Rows from block 4 of the audio encoder, named by matrix and row number. Rows with one number belong to one neuron. Each number is 128 + 32 x the weight over the matrix's rms, rounded and kept within 0 to 255. All counts start at 0. Numbers have three digits each.
# fc1: MLP up (encoder.blocks.4.mlp.fc1.weight, 1024x256), inputs 0-255
# fc2: MLP down (encoder.blocks.4.mlp.fc2.weight, 256x1024, transposed), outputs 0-255
fc1.894:115131162166126163154097148076116142138144057114065108061138125076094131134144180147121065097085137090113172153091113119116164152153178169103106144137048148129112127092106133102142127082075170110088111114102161156153116163118096078111105120094136155152146102146112098100112142087129097126118069180188188113093154129136110157086133107125130176115108137106115089093164101120106128124110168071120123113109125137137164135130132094118091116138145132141105101180124108172154140118131169125079131141130092114160106167103155112144085139161176092086175100098126176155200111154122162134110154083112152121115174069116106150091136111156104129122160091164108157134082093119055181142127094104157123137127149088107114140123162149139132135115127153117150165098063096093109083131122132
fc2.894:132136109124137098119132100143132139146112119119164155102109147192104134117083111080169169149150101153190097109129137093110153111122129115156181113092178107104105087143175124153112166168163098157138136157108091117117114092162106177132135092104161084141098113141138148129133146129103161124131177093131088147161114138119154119144119125139117121150133157133132106140081155129104088143159095146156110071128141151103107095091084120098136118138140190132137103127128124125120130103107116082136152127132126112115122120125129132143101110109120138127138122136108109126136136125133117099152107174112155142096142130179149092141118121093164132130129146124149102168176128139173101147112134123108149151134131167109111146126127122089129145143103114123105123145139144122129187122092125
fc1.895:150098037143097110138170139108110163131113124102104103132110101153067152148169115081145083151096088077151132179073102100152142133112131057112204119120092111161067174104098175147142112133128135080085127121082090118103141081163106110107088160108105096087136149123143106111111093172191122115178143064107150138102144136160151131164066131090095064127136122103173101233102080160085082134128139132129134130120108156158094141132121118083104135087122119123148104117075139150131129094159089145148114118180151067149144110077119090142188106146077096107135109117144095171098136118164134117134171098144126122136194120093134140082122158077152126110136120164151133111123154194094152109080089093102091086166195169123114129148130149129135101186140112108176165064098147140180050172173133
fc2.895:123166135164170138102102067053126049122194102163160126143114167070143154146149120182149119099125136109127145121130161123069180163112181118170114112097158067107167123130080076194106138117108129170158161167196153082147119153114088096120141108127140138114177111127143126151161184158062120107146078133148178131140038175108129108141126050094130139181090112186064140079113135152215150128154087147083148108116149158086110157119109125169122150045133073085149156079153152110096149177100195077135076108127012147061140125119124159119094171133119147221215167177087169110175130121105121060115182099103131084192174136087134125224085107073146136147098070090148160126181045158110125121154140130131152138079127115094146172185119117124098185123134156206106089183107124084146144122032117
fc1.896:069156048141113069121167134126141134109089146107124152164149146156185137164097127144086156089118140131058096107135149156128114127124137175131150173168128154144156130174133085179155135112132158198141099122136119123145127215113103055159155057109100106151142133164163091108107112147144086158118142136110159118141081172161136132068137145173139124084130149106153133110158102165193123106160157138085118140141130128112134135146094075110138089135104087062099124183149131127065170108086084188131113101057149156107117133137111042149108124123137135119096140088162144130153177154073177135092131086116124106089125117152126076102104143044112135100125137121151102128083118085127134137139182137140129133142135140122148154176123110142139109201118107176130150078129151069131132160196108
fc2.896:100091158077166079116113148115172116195144115106053142121135091132113124144110143135131137200127149119163116128123102167113148062088090071104166146114144141161082171092094172131101104183151095082123146161167139174131116063151163137094145144173094095112092129132093160180159109055132102111067139069095100157147185071127078133074080145103178169104111124113111141101054164105111202118143156151218137081126142099131137108135090183131141132118147141131075088108144148144182077139132162087096127141137128091144108141117157150143141143162116152127120129116121115136106102071157113120157127170107084134132126128130179146114144106130183149116105184066124128113108173095175208145171135175105133128119117138159092157107130139125085139138113115106113149114135206136165171133116154
fc1.897:142050144078123130094083160120104138106177117126098190148123147138153065151135112181143080075112142159132145113096098163076177135136098084148233144189125178117118097093137123131115166131107099077074174103186143086139145091140098149130130126156116131105130087151088088155126142109165136202100115126137088111136088130128163104123133111161133118101119097089121155046168087165131127146155128125098077198193153090140144099149146085111130162155156137171066102111177138106103101139124128082110164117093122104096062156135094186060123076144071099168137061133102187153145134107136117084098118126149143141142116126127129102084173121111089132095082106119105156128139118160120102101122095178096129125140142098156141147093138170118107118123089102156133165083118172102149105154116179
fc2.897:157090158179115159156145062121107071153093144141145107135124125105135145105102141120120134141137168128139106159196139118124112103089130197128123103157136076091120103124122113132121110132121138124155134102143125122174086155157155085059136152122166130152126102120106125129111157165107106117121174111135167168127179075123138161151144098118090152072096086053130115145067122141147111131147115143150132136138118174070128124148117174053101156118154135143184122109107154123128110120155098129134087103190161174145116107142173123156106178150122145116142106126067108165108142226114173148161150175097140123141168125144135148146138074115148148080133137035111086093164086110124128137124112099096128143153122164118065162141120137147137167172140113134129149161092083106118107128118093
fc1.898:152114157143100155150121132116097041104149126148144170135157186155055091148116120181083108122158196123153141133116132125106102136129072226109117102160090145090088130091108147194084114159153121171153155097131182118102114129116163139109128167149149098129141097137167104145138069122140141117109180113181153166165131068098134112144135141157119119118132127112064159187173059162145132170179082126111124115135098095204081170189122095159159130118142110164072078144133149113152150129132173133156086135112146145118117130173119152128109146182145094156138193153183136107081140151126184086123116109134163088084051116150108158177110153162112133074093133096124170150131104135132150124101158147143096130097105123133120156133087143162134150207096142144085129120115078089193078061144146
fc2.898:097094150120158112130127128105122172083143093171184092138158149105128148133108195148102119142132139146168090213147113150094158144140167134100132150189166088124100098159132126153120110086096192153126080108107122111147077118170103093141118092109062125124136086117101128144121141167117096091121135200132147155099149072095167102142115124121132144126120079098132095176082127107095072114116104141099130159125147145176120078145079103109182130181111161154143173090124104099111105115120165146152162133046151138171145126139116142139163109100145101137080112100130120122112120150206087117153147124131119131150124193136136179078151124165148181146127124123081127110155133106087125152121097143147072121093106168140136094143118095152117167104144125168133135113160147179078134107102171
fc1.899:063122100103132114103137075135133181085123134122091170124128090128180161146111113182135103182092124130074143095105096195122092083158071142152100186179132090108056121143131157111167133123153068117121149153099093131090138126103144086134120151142141148151118087094092144151119109108140092161112151149160119153102121077113141122117138073161104208145117143089121053115124133141089074176175125139216109160087151157127211114150097054145128115194169179105139142137108154108140130125155104107121101106135142171174137134127170110083197150147106144111159139056125157103065161157101153126170132147084192152092065148145126131126117118103106219155098179131153103071133138105089156116136122070083116142143141099139095105139131104109162111117095145135126120121158180116105119064149145
fc2.899:167064108113114118125050137144130120191098105122102134095121083166134103071119165151116093125113069158043051092168069154149127155189192123126132130123101144126132203165121093166130134155132144129072232211132093051046048157227106144011087096141167122167171180076126116173100213129160057185101149129125142125183040147193106135142139100090127116208120118081227131107068156181110081097175102128148131154135119162125107106175166136137115157168114063147087127126182135090110174146073122125078085077190191172103108151121093179185100068128163140123177143138137095164134090058183122114093146151139169122186179184102148092102106171169215057141037184123199107097167006129115129063160085227078059142105129107104043097149083207117102206178178120141173103079087102168114183120116108
fc1.900:113136113124173142185166174154097143056141176108112132151097080112070143159094075083158093113153154165116085159175158161118099144166094134083129136088133155162118108154164137142152184163145137096191151153118184124130171172203116100127117077091041103112158101129155177126081097164118177144137181101103103135092149142140119138138097139077121160188094108146146024147105038138109111072101099079098107123117105147114090118131084146081119102093151095080125113118168144191194165182101184149103161099140131115123125063130137132088097111071077123128072171111140154151162113125154073093095153133122134139134126142155095120143110115117154109129157063090110146108095098155078121146146087125146074109107151132084175117163105096127103110140184123122151195143108118145168167117164084
fc2.900:130106134178125131106082163097144117112123159098149114145171161120132152140157151110081125105113098093092131078124140125118146105126206104142134091146160150113127143083074135174131109110107109151131142137185069164145125080049143139110165174146140141171145119095108092118146155119146120095108082165129135112108081107162105140131140107109149099111147141138139142093149151122154100138127116150106106108121149139100119146104129104108116166156123167152132155186134119139079127118123145112087089157130134143144104161111130100146138145123111093162202092137137095099156161132082131180165100112121102121170132104072076188144114156133119129111109161143114096143216135154142114109153174104120164135118085066120156136150115142126148144106128117170128111103149134103135102110102179
fc1.901:171201120146097157130106128124233136135112071066145171154205087167163125086072136179099151146059128107063133139047184110138153085084077180166095138143112145053119115173152140126142133125124159133096075128156147180109074157109197110196089061128115075125101136077122105135109125055133122121117110074121127172188119138196149140121103130185139131129157158121131105158043199113098106142151151145195148116044158122198126131116120064156152168087099123118116157167147183120130129111102101134139164113077152081117131169171182117183133171158122144131055169108110087163082140146146141149137101144169089154130128113099198066217100116120122149113168116107149126056157088125150113128135135119136085100127134055132146129101067166142167102143085208160165154099139161173140146121144075
fc2.901:127095175146179167117088159107143106117144088112092137094088158113120092126142152150109137124172154127175125161131118109159117122122191136122112145133140148169170127140086106125139144166118146141140120218114153148120115150123070110143183175112110102160134135106126154103085137156109151151102146134131099115107073093106128130126173103131122077159174123113135138166101122178154141138142107130123137113143128138091114055146101178145129075136116128140080109104134117114164131124121124050138163161119147146100085068097152151140156117156081123157068096078155142113151121120117111116028175197117144124143121111124128158129140093139117159125076100131177150142139163107120125126127107143137118118080106171134102145113161137146086131057134143098147108168116139116122153142122146
fc1.902:115157132096133129166090097206067106112179144173138143129094159130140118141166111141123121145172112143167070081124093072172142144094093148106166127134103126131095132081166107114131122131162115116134170098126146150109106091139148177172097180088122097127212153106100153072123122164163121082178108074168074150110097134130124155113149138132095126101158166050146116116170075160117127182121124172157131126146094117123177154068086126138098152101080184115164142071114121136056117156109068073145082119140082163127101137146130111131117111182152109124090128155110127162068104092086068126162102101162146136142083149088091087105107164077100137075080169087167150077188142116096129131140135142054161113115102114134170150104102133124125110137133131183085121146116138111138135125161068
fc2.902:097164130115136116097145151075176119134141145147155130171149069116104172168138132141098177102127120128077164133120126153121119063152174118147134131136154146106124158100093148103112137160112175122109033139135115101148183153156154116110082136179109114089104161137149075137166121094129137135109110120115150125152143148107130112174110103092149140133078068156137148166107164146145126100125147081127135094122146118121103170154149127052161124105156068128078117107118142175157121089150142155142105117075120122137145159137124124099134131118112148142182141116117105120151111117170142125087141154110109090128210119120163144093121120123145163165153190151134127153107060183102147119164139157117095150115118145152062151122072125103119150123112108114122102132121112135194120134094117
fc1.903:162097183140082161132155074095121087147132120080123118101113142141101121115133117132104124122128109132090184186114154095096148142059089124180106145129124182124141129166157124140091132068163164097088161212094123067110106130085147207119109104124118145099116098143137072142163077103181133166154074124123084143097089113173086150147158143171098115119067145177140104164155174145117136146119137132166152106104092178108114160111183069172163147113104116159145153179111043115217183142140069133106094116091112094131156157089168112141109165145127140126094128138114112155133139135062117120101110191114123125157079150136114069087137169084136127143121194145134083130131085069133076099095167149171091132133091156091115147155126131145130058182122079144111115129085061084124155175150108
fc2.903:086155137098110120119123124085103161145114105166133135154141077139142120147109168165098148106155125159133119113135131165175147066107184048067153135132099049166128127131123126137191103144131069125093111109132139133128120165135131092118125119162089106122151136078115164131043143164092127074143145173131149154161156132110127158109138163152115115145164119177129188116134123126139155122129138125169144190132121085113132110136119123157159043167109177080098119112138115105154124120147174110183115131107177123094136096076092142113114117123124149138116122104196091087114144058245106108096121123146061148111172207115163123164145092181094121145147079110084143098135158117106133131137091044091158135099127166129122132126169109145111147148160140106122119155133109149113130164077133
fc1.904:148189126140140149137117166141096134164161154047134150143123084105055142139084110102135166180139116108103136200161115092103150148088110033087146114079136091178134129103092117173189109091151098136165101123155135126108120104113095207165083190104114164099106139193139087178092110099081151155179096126168151133132142194214105155138101138154113107155149126081126157126066104145119173108112142133132202167153106154115141127076112163102129139180129141080151122135094135094076181186145118110137150106147083130098103113163180155158164154144108071155122150092158131153076151107131073119091099157109142084132078081087105110123115134153133140121150112119167086108166103173123137176133118140107139136090155115126092069141117147121115122073129115119138146132148086141135076197178094
fc2.904:162121166176114157095132138104170049060135124171143113163092126106155103157140172135128116093128084132123100093112103148144122061126163128115137154143129157138182105106129112124114128144121172120107092184157099095069179116112116074117103090118127185098048105155192103105121073173120109108077084138115161181126148119135095081154133107131108098130126107175076120088136161128136136106166108106106122157146126163114132177158115147125117188123155160163165126115127095065125137141092075077121062139116173130170125132107120164104129214120123175139119132113081099098118126118152120155159204108174154116112153147147140110230138158061144148154118101114151181165147132083135096133142146119141171127092125120134191090102132149122129114175144136140101101168094139173115073123092112
fc1.905:094181103100154168114077110151109154143129171116153083103159142131102136146202115108169156138104166127092144143166141119086097138139105131082135160136139161114091123113130130108148145078114139133158088142164187116066097078115116136175123155114054110118117100124126141131131122144174118120131081119167111105065118119162114131120096149148157149182101146122102099191075068151104142117130084076125122132093113144138095126114151120155127098133145097102095076146125167147128083160108165129131152100178113155149092140118121114162152097101091144104109137157114119092117090098145151114171151086100174128175203109157191142063114125142148146089137086104134147089161155141170175140157144162119112115115135078095149126084114100177150140159145133111224097164104115135096103175123095
fc2.905:170113112171139152083160176142132081110086099164159150103133186116123098102058146115123120065078046109088086154110109166151115122149174088163130125076137153132133147127114132123121173191098111181144115171176082183178161103147169187094103110126196173082106170115121131121179198155054139117119122173162117125099075137134093115254141108112119087118163094159167171127142129087165084139200089125100120072139112128145110119148158119114189070125107184082160167149120117120096139141136104129115191143105127048076123151159128132220136150142129128081232171147089134143115107109167115137137113144116134103096114105110116094166140188147095063120123093145192108181194100130124124112155138185127103109049122216132124043100128157073168097076166136135039056130131089060159081107088143
fc1.906:100151087147145079199096195134086095117151108155124143074136095078108085107163063148102058116148143129133198206134152168180143175113125142087171080116184125133087079110141126139117173096109092130136137134133116190153161102153162128096151143134063131135124149146118149142117136144121185139102183150165128156124136149122125097120108133150149148165132094102084075105148120150111101066117192134092132103103166139093152101097121055144084087102098101138110143127168144141080174181143121065094102127071157183143132117156138113093116098127113113142074117188120147083152107171153145112143107101158117163161091134125158159158159154150095146104119115118126102135131103153124172079107150156133106122124165107113122154085140110080157153095171130133122137079114153222109065103106136
fc2.906:088129131191112160102085124148155160152110190181170157100136141111139174122101196139163161103119079138061110063094115138103106042127141122118110124111114166168160185149095132147109113134109124157188138154194111113093157127057145151096133165111199101188123121088134143152162119102118129122158092168151093086070141124151106109172140099160097119062158120152139154168165157146149096092143000115112108130111094081100106150150104126085155106146096131127072147145144127178156112090121129103081094152130145092088178157135169133096135178116114134136182058107106056137131133128105168139154098103168151155127137113063112083067064176125181132148127155108137174220124210124112110158122129124140117122158068154169114150169081143111165115119122097160086082123159152117154131132092139
fc1.907:178123159136093189132118138107109133117136070110107171085143143137158125118109095125110141167111154102065129134099083079111109051139106096177086123098072122153215125109109140190156101097118152151118190156164128078092154134169146216133094112154202140060164095160108125111138104097086121104151094113163109129110134080167151081117127158110122097081101134068147158132119128145069077144088167086123131081145148152097128147153117182158092126126139183124107104146112181094073134111150087162166076172154110137081171069107085109120108134141087154105143101171154128169173165082180178126081114152164128116124145144142152144048160137117091149132101137129149169127125104118147111133154115125119147115149142094154100141101132148169181147179134124105120140113126115152149136163196107
fc2.907:140102132142138134097167122114134117139092151185160132123087093127125151152148151127142134102124089175133063156149128160130152112155157138129108108157127160106097085172131112127135124146115160117103161164184125069146126133115121108106106099147083116123106143125149175098108212146128148094099144144131127179127119129105121119174119138142154174161170131205085122118110077111155207127108165120166126106106130105118129125119122150117190113092112081106106094077119089123118122111086112094114158119141171135166094139127121144127157106144148110111089189146163067078095097092123110110146180137089098137160111117132144081225146159105167094128092121139149108160164093143108122131133142127162112154062129179136182092126144114143114127087145137115102108184111132104093100115105097
fc1.908:095125074093109107139158135099160101165091121111146138157149112114173113161142121134165082097117087082099146105090142174104111179188119134112156116141156088180158144160201171118130154147161140166120113101101162129189094098090086069144151150086159115158110173125074175118089139134087111134067163149171108088126159129158174146121156139099192171115162117155100075097149127083099167142167202125139131145120196153174186138109102095128143153167155136101141130100112157145066113119132198129132060128081171061149107123154126156103128075108120093124170185088109170110103116134138101115192113096149111119096088122119109109107163056088125128163161141134126106123175138081151190170165144122124104079098075053149138144070132139098109171177160091093113169140091126132167184134151088
fc2.908:108127116149150071140096170175152093126164114110142122142125162145095124106156108128123166123116120150155134137139085129106151106108102164149083143072130142169131106081105091129125173133125143088159131131151105183141125119158157133116146132156100161118118152173116093137194132060142110158151124089075131139136154126139122138060112132114122108158117085105160130129093138149140069134124067161121102120104150140093091110124182160116077163109135107167127129135131111180132120112136097150097196156137106112160095137147148102171104130144144156093110084141146147148178144139115106140093104116119152096136132113159124106110085167169121105068134141146127124136074142114137114123116154125097192112149122103140144084145110109130147082156142166142202096157145119113108196141120126
fc1.909:120107174130131153172135179132174130160164132075100176115118133111087117102095138169112161106142110165143160109130118135143100169082045083159140110129183102084155101137094129156186134122153114187115147143157093174086085146094138131139108086092165120090125185136138144157175086089088062164086135125116112126127156120154105124087154154129144124116135179137102132145113126089160173070129113034156166148124142095127181136129147132148156102064167131127164038098092109132106102148133067151114087160065113114103118173098162130108116107111175123138101118092067123160083124117151159179107071149096085115145121093119155149097104154121116184158095125113137180137132102087109110166126089188112105091147199074161127126190096155133142117087138087079118172089128151121132139082159135
fc2.909:126116081090119108156078154059119160130180099106064145068112041130178119114116139103119115158130111187075158154172142178162159115158151120113114144191143166096137119162115144171073087126156161174174129151115152121099151155124151144192070153155118134120074081100102158199165090144166132124120134098125114109078160108128147107085138119129142122103186170123143131083126146101172120125124151091154170133184146112135134141144085111132112067110123150134100059152145184148133099192127181110153181144149195107092176127113093117150154129104125157088065230123145103087148131101073096072195184139076161143069131126124121128071122108067078131086155075122123152129165125111114111113150115183164150067096088109104172118147143126149089153110137119152145134136086130115142152144129139
fc1.910:113126177177196127162085184114087148124142114126086164100117113094109149140151224164128129160134198110110074138148108122130154104129151157133104151150063092121099116131192120143137153113137164171169147167103100111076162094129090123105128108109152197139137108109150072099123134107113094120170197105097111098052146109125147137167108037144161156085137164087070121214048183109104129100108170100097195146108160177105080098132091091093144134108172177155096118141131134167112154186135095156072096115195125143132138062185135156087146156125182187088192230136122096102101149118138162139160123121118173092078115184120086162088103162125173133121141178153114170156129079105062118182110161164146193145125175059114089155173079098093171150116130144141068143188102150166150093166054132
fc2.910:153185110078081088104134094161188161136148136121149135042123145170124124112101119161159111165143060169142131166125134157186110157173112127091141080171153188136158125141071142090111077087132105073136089155106142131171106197114148161169092147094092058124097105166133145139081109095152200163147104106101117166164117156088130145158145187098139163126122096217164143066196100153086074162126107110089075113162098157122120149107118105158164088128127128104097128160041120131144089104134150103127131127069132107133154162110095138194086131144112129098098130108102141168094129147108140076118156223158133165126124116109130121141129110126115141155158122117120181178099159161128118098099109124139135081108087185140203116143175158080130112123103140161132102027131133122133136117133136
fc1.911:141126123117177134139135152128114122104139108126081088117198129124108149163087126121126100096124096155187133099174144119102089132141149159128125163174152097157136083081118183189176152170139117185137144124100201091150147103143134101139109108125084151133098097169129123196145158128148100123155118131124138108124122134179065119107093071070086137136121135139200155173191129071055095125152150082101107096075126107114158160138104148156064133151084098125116085070095129137084127126144154097124160120171196115115150079084169099119055138155031108129079133139152126151196151113172127175130133091155139203166133127131171189095100134117068149089140086079162153165105121165144106090084117111166137131079128026097156119120161168149158141157145151068084161091126101134070126131160073
fc2.911:129086139144092112115116144116093148206064167116146146116066124145095100136121121127145161155112143111143110176059191106117106173107144101158100103097177145113121166187180142140136113095129118103106115144153070146121119070121112175107116136054129108145163140094087138092126149123068139102068101135121134104089131096146101140157146158147165148129124100128104106127047082123146148111109105108162122153147132130105121061113180109096180117153114142118185137163138144138118120102108129115083115127130105132202110145145131120146177136116128133129174180143127136120174116141112145146158132150084134095113136128192108109183131138148192090159100144143105085150160167129140140134166072129121170121106086203112099116115140144154143095085136070202133117133134097148149131145134157
fc1.912:169094124097120081088126154079127137097113134100212152112125131124097133125141061170070092073077152089193146122171136157120114127131139136189138179174069166056082111087123137132131098120117123092098129178175098158147081125060116100126060128094140098110095114123102142144092150075103094126177155134147141136142087119058093115116157172105131124178107069116154138127102107153081108119118157101121097100152166131095158192145141140098104208139115169217103098131201074166077117099132149113113145095121107149112096125135151152092036124165155120129145151185116119124070138095072158117147075138122158111103135165158089100095162154160106151122120147149158101078171177084107091133134079122172081148061148155084087107121117193072188151139114191143100129123069071136115150128103143
fc2.912:169126103155138135155091081195146166148191082127119110161129090177136156129072184089167125119148175169150085078120153083138115153168116175031083103186144080076169110126183118149102114140063156073138090073084179101104131108156136131144125105094138081139187109168189119100101089131106144150104175151095141145153212117143157155192093069108107104135087123110139094140101119152166076113166093135074109165104130174146121083093115125093149128125173168161162153145084143106148111100123127118121119182149112160156159131133112118118123159109101110177099071139126170135206111170171131167122165126137176151117183079141137053095121079160136126115134072180120132072114088137099146147097118159110135142174119109079103185169140131145126105119104098083151188110110120125133061142119082
fc1.913:129116174150081110178164066112130191100172139103070156119111091133180064168145122169182148141148174170119119091110121090184137081142164125136113096137117133172105123126163159174138183080153125157084098151156118144117119226084129105130140110114130123093118110107124134157134068161102065138068093153130118117083142142140093140050139112152140147128135160126163110128109111092167198116159144085157058114191181121105125157176133133134088138157109095096199109098141149129148101127164066163123082185108121070167117123097151116169131105099140109105057106165066091203133105106101161162116166186102093139142152125159153077086124131147120161104159153066141096092080169138122141063169168144085137097139108159196099154130111160097147125136146099152137159080161116114124087117179132
fc2.913:085094035132160155135137158072118106182154138126128097127138046141158142080139151082132117142112155136120074160108149149215130099120119128105139117099115054116122106165132128177101116197139066101103170166171135162161103122173171068153089113122104140139092115088086132226177158087132134183109137155142111055175106109127124140133061206179125172089087126160110153142173190119135189148098148092130130151149141115142151115101129143164179058086157111117100045119139171170077126134176172110111201117196106087152079109138141103119128069161127111112173216076146104112109165097130067128150092125106047072091129169135142084139155115118123104105074088139149144124164129112173167137135106143099161146093195148058135116134123087182132176188157093091063058158093105128157148173173121
fc1.914:122206073106091169109162159057098201123137073153119155113151145123132053079174150103114111130157181115112068118107059059176112137136128051117157139079115168115111188101108165149097177184106139139110198120190209113176156130156143106152043202117112096135135151114115128157084094190139115084201108144127120138167175098192134094168160127104112159148153101130173158056082113110108129129149132127106102109153097166116142103106120189129108083166098184113125116136097134114089130122110109084156140106172180132065191092110127141190144121119049061067130158111086155125117128135164124109103115145115164169123122178156083157032151127055182107081124132099119169046192107107081106105146095086143130115142084118128134092097139109129092143104158072144144192133109120081132172134139126
fc2.914:126112181161117148084129144198087000105165185123135129185089090158061212171155088136145113119121118134138101132126156152081151141079134153155113081154112141129153077129148151090194132062130153101106139174140068113125080062073096102056151098133161200103146129192166112077106154078111156126103151149178095124097054139142138130145139129127105101106125124096102116191114110142152113138120100119116112133100088163103136238128198081103119150115180036145104105098100044087100186099165148165093065173072152154139065151159100148123157154161159167112148097151166126129190131108113134162134183134117099099100129108045101082255113116179160091180109148085162108177071103196196127149147182116112163119122124095121122135161080143138151122116130095179154158165105096149110141167086095
fc1.915:097101168122157097120130149138109171123091111112110156164151144117125142185080117132137115110100185144110150154080117110132141108151099153186131148163154197138092112105153106130154116117128130101098128107104138071108173134145112148120156142145185127122126047148105130123083123153121154196128152146164169128152132130162091157117120116146168111129144223166152145073117088184139158076115132095086151149158101141172140162142118085165170104186147152110110101118166123169171116147150099138142127203062104110151134129163110127187066078150121126129176156111125146135124179082174177160130146129125157138137103070134089122091129139172128142137114131085154114135117143126111119132172123095127190159110178125155093121162120133123137129125123139160170121110098087090151140116136121
fc2.915:130099126179097097147098150134096113152106077153185102161200125139085097131084117128115197105114167148143091161145136183136118132129162138113144125113098081129116143144103118168174131165106143148165119110139057158071040177154162086158118089157064138130129145101092172161083151081107097109099127169146118126129130123101163100180138112099145183146083111041130127141165100141136084149179150129183120118140164154106120136122112081037134162148160185114167165142110181146152110093104099114130125118151148107137093144112144166143141104117135131143160178131169112091100137177163086134168141161171061082124123185115206066129187083117115122129115165130090147106168135134126148130098117117106078145123112167047141131107142098127150179197117075137118093110114147098081101119084128
fc1.916:121134140173146148169180149037069111122088114059138087119097157116146085164170122117160139106164198074104189149116119105100105129067146135128134135116100133075180118120147069179115098095121139143120113143108125080086079117100144192134156109171115088097125103105113074092122120135106135165090138156112161141120075090143115163108129095126108149094152147073133157145179089173137181093132128130135145110178140166143121068153180137169101152129094105154151101182149167127153077161121121125143088157144123135096188112121072141129174137103184184131097101132099151132105147101124184161127105168104119115052114164130139131164097094111088142108103141182122119140089067091131126072118089166125156080158116088100112201166150110188133107213156128103156155135085077121101129151095163
fc2.916:097128117121089120128127105126124128150114125179175142120153108107117135112082177117130125125120138135166107134144149136147152110137152116146148134137100085136143108169164128131150121145139142142076143113118118079107145114144131106119102092149104104040141122100148172116083126178131164127155163102105166157140138125079131076094098142153134130111165095162127156105075081125125136119141157140144104127111098092126123133116116133113165141123131141148110125122143119167166128123119141133167129134088150137121119137107160141119088099122099144091064120154166126080123142115210109112123127117122119107158125183155122124119139189145166135128124107075085097155123107135118142134125104111140119103117110195169147083110164138155102121160146134116114134129121160101142136128137131
fc1.917:116074169142135140158116075127153107133104138161100169077116087117122154195120140155163055099137097123138175178130159162141188118133086169104154161133108152109153147119147100141092085074087183111101127107088167129133108115157133126092028095135150108124131109148132143165118106112170139115102171157129086168087113100146086124151118123138132119088101134098104126085142112142124110109111131149132124101125172219058140125105187130066180124133141138120161154112138077140163125173167153115137156128132136130146137159125156133172110172097142158095112137127137114093139125154097198085102084159184119170129144155194074143143101188193144144121124066077090154116075129101125135105101132128159140173123172110125128146132119115105174172133141105143091114163145128135119119063168106
fc2.917:089143130105165104105112112117119153135142122153160096121104139134142160095137091058114153137110178191095094092180079117126081120146126089113119100150124093087065107144107152135126151102149073122199082127134079127148143159140170156140198176140062105144130098088103130125088160165132152062213125074161164096124163151110166144122130190139098136186123127131167163200122146118109139124099112152167123155163091049165124127138019118158188151170149158154106141172127139135116116125098099130074142100114128161139162114118117127033082088140155088195150108141119126140102140106173112124096119141110117143150200121097167138127157119038093093195134156149115081160152107164074098104111135150156123130155128156116179137124147151173076148057075141162129105073137143126117077199067170
fc1.918:111107102108070128167139255085136102127093097192119161117088145102158131147123090144123075137053158116168157127110143148108121129141109185170120104223082121153132134050105117140184143110176135185161115169127128093144120155061173123122119191115079143158172097165129129124110149098118074121136154102155118093121059129169177157093136120151108129130159021132084083166130127126126115155159082088135098148092140134167204089208108134161129119119151096152086087177161116140120156132085166140147145094154163101074071229118124141088068111155077164085114086104099098134097144137170144140100115142044152137124108179093124133115126126181140120183123104088133182131110162113083144137146153154138125108088137046130150148159145149159091100159145126140143100088108128168088135152103107
fc2.918:153131152150160122113148112150102124139107143059148071128091182127093128127098066133154110058125152089162113184147170123167148133050117140137130117092184122108136112153157150132081141171132121090112120124110152206090094093186131174118077128091251172159085206161067127137208112093114124084107121085096111109148100145117097146165198112151170113085137127069155179176048084091110087105135179117128112129143162136126144026097228155069128126151113118166187133121135149215099078085099125146142149172019109143108153106126145146214169142118133113081169107164111173156162164155110103125171138074130093161132123092122167199155154122156153107027125064073151093099157106086196129138075111092068141130163073185122114105111158128137169096162114093127159139155124080098176132091091152
fc1.919:146098144096106153106127086201076169177144170135157082131092096144142131095145125113131113157162105143183095199161146140115086138089116098148177124128055104156064137112150179110101117132171116104117175128108172149069191078117111129140077157099178100142117112076141106179109139129100150120145143112110131122127150173085131107150104118181083146163121181146151116204085101102144132091121152125130144121108078167116156125086171059096187102140141169146124104108105110134105100120169089136163106073130114129086118137156118132187147183135171084072180171178108133187140107120137092184109120090161148123104165131172147196126104162105179128159126155139149152120139083136152089119083128112193097175102131189143167171154154161083163088105127141133123084129128109160097090147107143
fc2.919:164196099153101146124124128128177111137140116101160114148134113113077156118202144129197100055141099143109115031119114085120080155162170144108108117165145102068183138107106108124108145083108137160134061102162089044192176189161095191141094117105112133082181129076173094107147195172136068172178133195118110106058097154167152147206136125071121085100099097255109115084210163157161079149120125122063096140150123115121110161106064145166136151118064110118151220092141163093124145121113105142161098112090088121078131166137130142116159133148180193184158099151069075165103100177148161034087127095167162148109118110110087147093133061115109088112185135209167095159190077255108148110083170174091168116113074138119116193123124129101112117125104139151132154120127055110139108171108079
fc1.920:119155070128067117157084188144115194142169151123204197118111181080118124137067140142096172136147096162129134061127082138102114120087107098200084131129132100141117115088186089139158112097148115143095111146079175138085082092049114095134107164172105108108134184059120138200063131167152142181112119076107088117139072067176170096124152135170111121091126124106077076120061091148118139198061123089157119101090110129149145184138145119133078104112109199145140105172170072190138111132118101144066119115148183165231120153109177133186151127168041101138138189084040115136155167120075194145117058103048091132162103106187179149157074026175118178161178083170106175127135126145114166156124113076137172097113136076115131117110121127133176070126089131146142185136154123121075101151042131
fc2.920:094104088156042172164054162098195124130017177118071100115112083155163134071146090120167160084091141227063126084160122197178146135170087127094148056158135173060179122122156195087098078138162129152225129122142143126100122129090117184126090143166223097144106167127166188106176145128148176152124171116066115125133090142025102138213107087078126077177163174107137092148185198138196073118118175142182147145150103093109129092116148165133075112106067143095122117173160103106094126107138091096151139124124148119090209145174128112129173089120105145077111140137090103147117131074203140148195126188079137131099152151136155059155140122093104089096152090224190103179096094118154168120129151085104128185098061123083111137168164112162114188160147090070164141126066071145103030126149163